{"model": "self-supervised image encoder", "dataset": "microscope photos of single blood and bone marrow cells", "train_examples": 194171, "image_size": 48, "grayscale": true, "crop_scale_min": 0.3, "horizontal_flip": true, "color_jitter": 0.6, "cutout": 0.4, "method": "barlow_twins", "arch": "gmlp", "norm": "layernorm", "mlp_ratio": 4, "layer_scale_init": 1.0, "patch_size": [4, 4], "conv_stem": false, "layers": 8, "width": 128, "projector_hidden": 512, "projector_out": 512, "projector_hidden_layers": 2, "residual_init": "none", "optimizer": "normuon", "muon_scale": "match_rms_adamw", "learning_rate": 0.0019, "momentum": 0.95, "nesterov": true, "orthogonalizer": "polar_express", "adamw_lr_other_params": 0.00074, "max_grad_norm": 3.0, "max_steps": 7300, "batch_size": 256, "epochs": 9.6, "lr_schedule": "wsd_sqrt", "decay_fraction": 0.3, "final_lr_fraction": 0, "warmup_steps": 730, "weight_decay": 0.1, "adamw_weight_decay_other_params": 0}
Rows from block 4 of a small self-supervised image encoder, named by matrix and row number. Rows with one number belong to one neuron. Each number is 500 + 25 x the weight over its row's rms, rounded and kept within 0 to 999. All counts start at 0. Numbers have three digits each. After the name is the row's rms in percent of the matrix's.
After each neuron's rows are labels from the 100 images, of 14848, where the neuron reaches its largest size: "top examples" is what is common among them. Only what is clearly more common there than usual is listed. The data: microscope photos of single blood and bone marrow cells.
# u: gMLP up (value half) (model.blocks.4.mixer.u.weight, 256x128), inputs 0-63
# v: gMLP up (gate half) (model.blocks.4.mixer.v.weight, 256x128), inputs 0-63
# out: gMLP down (model.blocks.4.mixer.out.weight, 128x256, transposed), outputs 0-63

u.239 084:511501518493507519494493510468509491526488491485510531474478481506517497505456501476492476490524454527444556510504508502500501498483545456505464549530511483505485470520528424514479496481512533
v.239 101:504514528527458469448525533524515520476534523507504485472506513499548502503491498524481527466523493505479498521499523539496511468517488490479482518513445524504459467508477491481479506525487500
out.239 099:527521499470521486476540522478519474469498500471441511477527507501452510495523517530483439503465482480561494535497504494462483489495492494520497500494502506517499494475493518489507489500548531
top examples: cell type: lymphocyte

u.174 106:494488518531508504531521503522499472552516506455455475533513516472509508450500503463500548485447507473488529476532484544499504483548473461524506482515513511506506486545488471465487482498478510
v.174 101:523531456484519506475467483469490529482507485523534519480513474533496464545527543485488492498467478518536471494425525485484486469458480515485529462537494486482530526480507517525537540513497496
out.174 099:516495526502457487477539492492535492497494520561512528473487509502555531447519517502509512472521519484484485509501502481505510460478506507479520549498505479464547506477499508491458485526517487
top examples: cell type: artefact

u.4 087:511457545493528518522489491499499499490507522530466534498487518529485491522455544507532526451484480482513509545438546480483504504443532509532511521475525525481508490501459482481509511491502509
v.4 098:464493508511484496524485527462474538471508502493469514506552511497509501461480543491540518456497504487487506498471447483518475481456477458495504480517461525537512547497460480506527498503489515
out.4 112:503478456488531513454543488463477481491518490513498468476485466513526495512474503509487482547460476495533473512516507481502508535478499515508479544501497479484469501504501479533524496515478516
top examples: cell type: erythroblast

u.104 083:487448500541503494478482474469523511514501491514482536500534500498549473552467515520555524502525492489494498474516487439493499467491502512475521492464509538491500484476473480474542477492494525
v.104 095:480483501454515492515480496513483469466521529488495500533477491448539538490534522538486520505496523441479477498480478467521504480522510552506476496491530524568529490519505539500517521488490545
out.104 097:530518520496527511505519508542469489522514470505501460465490460539475512486500504568474457490479541549500527543470482536499501509492473462535507512516496500507510469505492488503513509454497484
top examples: cell type: erythroblast

u.89 072:556477495511524458480518508532521483491489529481512522547527495483471491538492514522444477521515458479497502531528499478468524491468469540499486534518470545474478453452492520516503469492515482
v.89 087:543494495488484555545474467543500489467540455473499498497500508507557496475507531489474469486495519480462501523473488544530479486491468491520479519510508528476484486487498546485481483500493536
out.89 106:539546527461459526500490472487496523523504453540501487451497478488528478475535521488548522489489511497494497495491533516497490488500537466483483481503494444488507514478528491446519527514493540
top examples: cell type: promyelocyte

u.189 100:495525456474484496521527534507460485546501472519482506515514472487518536443515537502506492473536533486486492462522537488506492509544522464492482535465515500518540525531490501496489448539525499
v.189 097:514424545491476474500533507475542454514510492540490503526509488464475534501531468498481487499467507549478465534494523500510530494521532482527495496470520554465462517502552484476523484528485554
out.189 100:528522527516523506536498510469503497478504556498499462498496457494478463517450507534492532531446441540544502527489488533504470471472475476513521494502504520501528563496508495507538523522488503
top examples: cell type: blast

u.156 081:485453492505498490461470507496533526502516482510471524502454517490501524526478478510480533504549532482420475527516471488464525495516498568551529518477461497453504458499486490519497509486521459
v.156 090:501458467484502511529539508524466503498457481517505490474528491517540460487477543483460494502482525515527498512504498438517524502491483485467490523456484525515517533517494491487492487506509482
out.156 114:511560516515510513490518520503463489490497488473546483519513470513485520513521499535598468500498468474504529476515541500553480525461541471484493489520550524517513500477501482511523515481482509
top examples: cell type: promyelocyte

u.146 114:521537506528524527490483510529501511516500487492519506451507457542451505512535472492523488499505517520495487498515472534485474506531473483491495512477519505491509495505446511521536492462513456
v.146 085:516469492477531516525500491489492453481539471466488477542537491483502502478515513521543527504479515533463514552477517540488516514536489477503518509481535461545494466450509531497459482468521501
out.146 105:465502497522492475527503503481528513484508550499494517495515524526517467527462501533480523491487509486474495530508524462482474550481513527477533497526468502476499486485498487521526552524487529
top examples: cell type: promyelocyte

u.223 094:545490455506484477486514514475491489513495488511498533517507478493540503515560548526462497472508490525523480485471502480447471486498526532486541526458490522532503497518510499495520528507598476
v.223 094:503511527517499485477488462519520517533512525449522461467503493524449541514520482514435496495498499501492523555486452485489488501506476500503510526498488492521530536475498495500546530469458464
out.223 103:535506516532520494488485415481522528506490528497530466469469512497479448511467522482512512533525460475489488520491510513483512497504453495488522502544530456496505510501523485474494493523454456
top examples: cell type: segmented neutrophil

u.171 093:537506470525471513496487495493485501490520483514493499472519488507465491492514434456485528463470490530512483470536494509499485492446521498493536526501487540492502464455518493497496532486493543
v.171 101:480457491486436489497472512537486485488534522477539505497468517496497495511506546510489512541498494510473505477469502559477527487466504524492518483486505522518527490507475479507467500506423541
out.171 094:519521521512474471503466548493545495523483495491447504505533516477498525457513492536475455477513524466477506553439530468482519516513536506505456503481501508510461485467509493442478515515517519
top examples: cell type: lymphocyte

u.254 084:518449504506498510485474490436487517483532489491526505478506497536487531553525519507508477480497526513479523515510512508479546507519481499446477479544459501481448530530478505506558477514491499
v.254 102:559512547442472478493504483508510534489476518535526516466492501499481528471510445540490493535505490484518491523550472552476473464494546513539490507509530507513479510478512489504464492484493503
out.254 099:494502523458522461532452481508494495503504516474484499514516501551503508493498495455463514517479473485552493499497514490481514545471504468540489495466519486498509498505502496479490543481498492
top examples: smear: peripheral blood

u.65 090:510497466465490528472500493503531472511519491488519523502507490567482500531496533497522557506522438496495463497530553515461524499496499532534488544499474485510486519532516538515510495469450480
v.65 097:462525524495452495493458492547511485512507522494489489516520478545537497510525496534542498497480484533488473512517514484486509470468494515528509519533473505506487516550504532462500470513485492
out.65 098:425501535473492526517477429484519568501493471516498480498538509479516521495493518507463489505483504526502519489504487510537492515471529489475527531454491467499506496479499459514478499453454513
top examples: cell type: erythroblast

u.199 119:492480480503481494493454479474471558486502504534495551524478521471487502467521481517522519526521516503485511486477505523477472479529478525503507510525502481508534494486524485482549512510512533
v.199 104:499522514478493500503471514512501497486517461480523487489516493471483483515484529527495530486473512528516484512483517479484490505477532517488500446537534513467500531508466538500449546505481477
out.199 099:498474497489484516476498482516535471544482499468511442495505489493501473466514516490498509512493493466546485490500502503500513489533496521495480505512480514444518526507496570525470543478527478
top examples: smear: peripheral blood

u.122 109:531460533454486489506483478491492486506525477474545477480520462468507528571479494507489459490515491489533501472479520499505455526519520533495479483481537494482513504482503465499568536505516510
v.122 104:506517507493487494497517488471487514496484493502511480491475510540458482541486493470484488517532484490534538518461528464508527436505509488464501502468502451521489476460512484492526550492498449
out.122 090:500548474513530526481529520509451518519444515548494522482466496496478503454472495462482473503522482476495491547493510509486500483510468514461475528519495525518444503494503522456497525546506484
top examples: cell type: lymphocyte

u.107 070:457498451473498508503538534515530469492509483431500520515493472556471499496549461510497510500473513490506503510483457532533480468476488496438501515501537543536498513501504517464488487482542469
v.107 086:524493512471505543525535474538503475517538474494536466538503526488489491443519499474530474490502528512447498514485495511511505491462544493524492584539534489454520469455478523528475499485517498
out.107 097:510484525492490449493511481524460510493488466499514508476450517467513520529509534472493515478498482493518514528448529506493524466554519494519503468549506478489490542497534509496534511534482501
top examples: cell type: promyelocyte

u.119 093:507535471460503480536501485541513505441501524479504507504476509477505517478499519479510522511508499559542477502548462518577486484469493518521482464506503485511509486473471479533500517548447475
v.119 095:495531502540477508492523504482517479478522507493496524499566470473492473532529479529549521449485513489470514499504502472516459491517533513565470500463512525509479496518507492560480541455506504
out.119 114:514489531537528477451501506507505503546505507512517492541479478525525512471504497529492459490545506492492523482497494498453538512525500510502493533496464520488495473485482508444453481503508519
top examples: cell type: erythroblast

u.39 101:532493517522442504477480521491517518495474505541529485461481504509467501494509455488497513466507510522453461522522502481550472539503538500468536479462514497509496488531505486494523488506552524
v.39 096:463466471529463476488507527523510471533500525496535500522556506516551487539537494469475506508499457495487519528470498529473503482482481473484517533484492516478505479507530499510501572539510542
out.39 101:505473472534517451532536490547502475468504481461546498490538496492478505528520476459488482523497510478471541490487485492429536524529487505504485468547487492504456505482534512512516525483464519
top examples: cell type: artefact

u.118 081:503502454530519469475478529492541468520489477498478540465482497506506519547496503486506493478484490459479510505516509507488519480529486518494502524494545511516521520512493423531478550520500474
v.118 124:488472468535542475505534509522524530520491472548474476478496513463513504472513503500502457537476446524494558494477486491487507499517496489504471463515477536502489474486451539516503516452501520
out.118 096:511504505510479474514494494525452511555501538468510480469592499514477472488512461497461496508507500522520505479471529493485491502506523493535497491499484519485502481529511515486542487475524571
top examples: cell type: artefact

u.103 104:481502496486530465498495493515457545493494480532493524477484479525477509489533505501495521512495468466516498526524496508479494462539510478500479466524485473508499483491452503484540501543466482
v.103 083:529516459482491529518468512523499464487570464475451483524484539502491504479478474472528471523498533474480471507494482516475484514477510465535508507472504496497540516457526445495479512526475507
out.103 117:480503479468502510493457515511525449490490521508474474546491477522535518541491501502498467465506507481477454509517477533490492507430485478507509504535520518506451476495545499492500508503521500
top examples: smear: peripheral blood

u.233 083:483510508464478523525497515489485478487486530510497486529479492557528505511523492491514486483500552524545478514469491524519543449482504494483500507458533505479465513491456549485534508548521515
v.233 100:538488502533493531506524481490520459500519484465469537482489496503501514478469493508496526481493466517502498538521522553504450478512480483521523508509504484481453470508531461522447466444540492
out.233 118:492478506560512476448501498502519526510512500492506533526479485480472521471516518502502510513499504492468502493537528482480465533532498543502519504498469509501481450496523436531492475486521518
top examples: cell type: blast

u.201 080:488501474469463496490492477500513487518515461509525492528508527498541504544512506495528525502519502462478479544502471503495524448473467458529545481496492488452494505472490462504523500485524502
v.201 085:530545477441498449500529503557476479495473510451492549539489478506484495513537513513492545536507464489498499515482449507523471516493484531458533503521482488514472491448490474465479477527523502
out.201 112:490492516506541500461519513532521535520502461445546527485488508526465522490502541507484456465476495516478536500514475499483507505519501513488494536516491524529495470531512527513454522517480468
top examples: cell type: blast

u.180 093:520469495482512457486503489557473448498500494469566507545492484479498519533462501495440490472480468495478495477484501494467517529519485504496509556505503516490526495464516526503512506481496474
v.180 094:494530460467506482494512513505501473504463501500501523484485517532542486425552485440496509509493487474487497499521516490508501520542524501461503532481489450541500518510473507514495527472502544
out.180 105:503526495500473509500535552496526516540483483514491504516509487514511499479500510482545451492516466497521528489509532506538480494496554510497515482441495514493452480488490492459521520499524535
top examples: cell type: promyelocyte; cell type: blast

u.226 107:493462514478501483500489495513492443540481518480529542471516494504469449479508521520529496520511528502467457553474512469522469534536514526460499522513498461534538489549500522483442503526475484
v.226 091:504499490476469499510500494536504511476484498514550522528493492530517464462451500535525477552488456499511531532529500478562483478546482538472501491529498494492534544532538527476547492475568469
out.226 077:518467516492487500513513493512454507510498521522442521496499503514521496513517448527460519499465492489519529449496520518496531503488530478524548476521529467493476529450573486502476482486524447
top examples: cell type: promyelocyte

u.27 107:482517468498465527507460512466521491459501508470533515499451519502475511536507514509503559532517485518499510509475486548486511463458498462519494509534480508507508473479555490455495541475496500
v.27 107:533459536470540494499479452480519490512483472541532467502460475513477461446487490514509484500474511491450531464524515467489491521497526494462455478494498479520487515508491523490557503506499504
out.27 094:501503519535487501490520508532499495523542507512503445532527467485434512492500485485481470520470523444523473491465482490511517558513498553473447460523494484476515499496502531537506507487521505
top examples: smear: peripheral blood

u.91 117:485493456466521488484429444501478506476489493485528503550545487513490474521498477494515528515525504515477539523468505499477488524491536501495512485528509450504472513523473470458517515499473492
v.91 106:498488485490476521515427529514472570472474511507507474487521472502511511506511541536472448494513527535505491514492531495509457529499485490480473503479496526530468498489495500526517476516530495
out.91 120:506544508518499474518470520471529507473508536519490502492522511508504478482443488461503469535511492501549456494495526538476491514510492488529482437490472562517503526462516506488495476476529488
top examples: smear: peripheral blood; cell type: segmented neutrophil

u.66 094:500434475488454478514488485474503499500504516460492520462527512475469524524515453467506481517519496534481466496487525471456500522501510513499522480487486512542488531520494525482500470508499529
v.66 087:531481478556487484474526472472448472514483520494540486511506517494501518475467506520459507497470464484526538462542497508497513514463546487469509532508481496477472457478532482465472519494523482
out.66 122:499498445506501424475527517543548504494498485555519489479525500490505476514481521468474486500543491504481523522489469541498493513428479495498500530506546488490516516501515494512507459469530503
top examples: cell type: blast

u.128 092:476492523526526487473466485498506512531516526513507471540431533538520519533480491514524429501479515482529521483544486450517497518489451490502529493493480511464516519492514500478509498541514519
v.128 113:495501517479466476500448535474479527486543522478517514487519471522497479538551508569510495512457513496487498502476481499509514517516503478495525523511532479487484502502530521489522511455469503
out.128 083:553504505477495498484567510484518514498458487479495527476521429468510497479500511533522534499479514496456522477510509486471508525502524487480445485516521490508472528495504508482489514499537452
top examples: smear: peripheral blood

u.80 099:541483498451503455501467491521482506501499513546529492473531501491504542522509516480551500506478508539508468520511480485509541506529519471489503478516499489524439507477550500517510472499483484
v.80 092:464501512501467468516490524518526494492548544474489515489495509513522485536502499471521474494473504471479512523480542470522505528549476525514490501489507514541523481569511508506512538484498494
out.80 113:484494495498467515529529564484504479509490491501469479475484491517521446506487521532462477456512562473474547526444508525509482486488488522502521530494503481490522522559446533527523486494513488
top examples: smear: peripheral blood

u.243 110:494534515498548523511464478508526537446530519472517522478528477539512482542456550498508462472526526491480518512447545545491474465492537484554516525501504552535511516525474497482523502497516510
v.243 093:489516477494478499498494516521481510522524506546505504499530476531505493501471540513528482473457544435491491489477504478522505493564523467503489534475527538479496527551491521488527465528539491
out.243 110:524511521544530534485521522477532512501496464470509502501515538536490490494510437479520531540563465523514494475523552495516465499520491502495502497494466453514532485492460489516483478477459485
top examples: cell type: blast

u.247 101:482484464538487522454494510525489487515495491504509456475541526480528467562504516527535510492494510463508480493465475480480497522498546509499510498527475536487508464464484561486531511533523532
v.247 091:511465518479492480476509483484488470524509498523498553503480452530508509526486493481525516483499532528502538530491488507550462498504441426468486500488512481524540515494501488525495481530545460
out.247 107:487480515473517515514487492466544528508459508484532506517477519505514493508523504458518451504508515526522522500491517487528496516503472513525503496478508482511523518479443484455492480506495526
top examples: cell type: blast

u.72 133:540471458461502496510516497481484481522533516469543474490465525493483441510518502516493522500472493493498520515531495507477484518480502485478513463498528523506503550493463523503447548513437526
v.72 102:519483510500473448470479492497473533498506501516496497519484455501475551498481533471516473513510521531534491502488514535524510473517451471535513500533511476517501466523522495492522502535503473
out.72 092:498480556526476527473511473520507468522464487498479508526513534479535565473509474528492477501512510488495482474490477521539540516521516531490530545514486477448529457499491534492512460499511484
top examples: smear: peripheral blood

u.151 105:490523504473486547508429478481447520469510504462520520555488530492505466520464501483524470525530506498498499519516443498508510532537471487506483490544470458515531509502482461496520516477472500
v.151 108:522471534494530524528481503520456492496513533535539473476486447499549548475542473500475508480494501500545486492516525499454521529522504480455484519499503484487524504483471535510515460494504492
out.151 110:474547501532494456530482520506514498506481557490503497514471494510457471544441489486509472478494499493532478480483543528488537467486502496498487484475481536525536528497520520473496466509536502
top examples: smear: peripheral blood; cell type: segmented neutrophil

u.249 098:475516461528471485517496483483520477494541538503498537571496497460552472473487543483484481489485481451518538458458502511484467465506506502503525506503488474500527525492536505524524520533538520
v.249 100:520516557474464486532486514522477525497482504511520463466512494484522521477514524507499524483496505479449479493512501485533516517491501490503517499492484492480524534493438534510527500472444510
out.249 107:501495532457528486510468508510480556502529473492497507547489487522478475504483532522504497504468518470494507502518526505516465519508520507491543487511495485508502527481517525504518513479470471
top examples: cell type: segmented neutrophil; smear: peripheral blood

u.140 095:506535456484510559509512514480488501488519490490466513487489508514519469529497472524507501496486505494504529524468475495500469514522500526478523526512474508482501491526531512519496468501504456
v.140 092:503481514528488508512486509554467447512541544517488508487485474476489491452537503471490484499523480522518497521501488457522528524502474489513492542499498541493551515473490508506493508497453457
out.140 093:546505545485502521526496484527479460518477493512535472533512469500477528544517526502528480529488453484518432453506484503539515474506502451559469500527545445501491527478509493472506494503495507
top examples: cell type: promyelocyte

u.33 093:495457453504528496476506467529510504491510499455475481481506535489543534526471543471539467490500473514521516529512452465476487483529471457533531552453529485480511505502488489478498474530516497
v.33 104:480434518475516519489527487486504496497501518496497509546547530493489512489528520482472462508529510491526500540487474450463494495544464493507545494478486544471490507483497510510474487512523545
out.33 096:474498509524522476501503533479532452504519501545513508499487506528498491489564504509496476475493518462455474518468507485505535501488482473443468475573506503506495500503535527496525478492484515
top examples: cell type: artefact

u.241 114:497429537480485476510541500502505513513504451521510455451494546527515479551476557489480494444472476517503487552516462507525498478502501512488498504440503493512488476478510516520524507506527470
v.241 104:462481548496477469491502492439504509504540499536471500481476560507496503494491488520470509499520541522498498524476507505541488485505487484524444511513490492461491495486490493521466509518512474
out.241 108:456541500506486491483506531495554511485485509522494529487481535478499479465502498490544551529506502439515517495488483530475501486511510502490511509526499505507454531480538534512518466539477530
top examples: smear: peripheral blood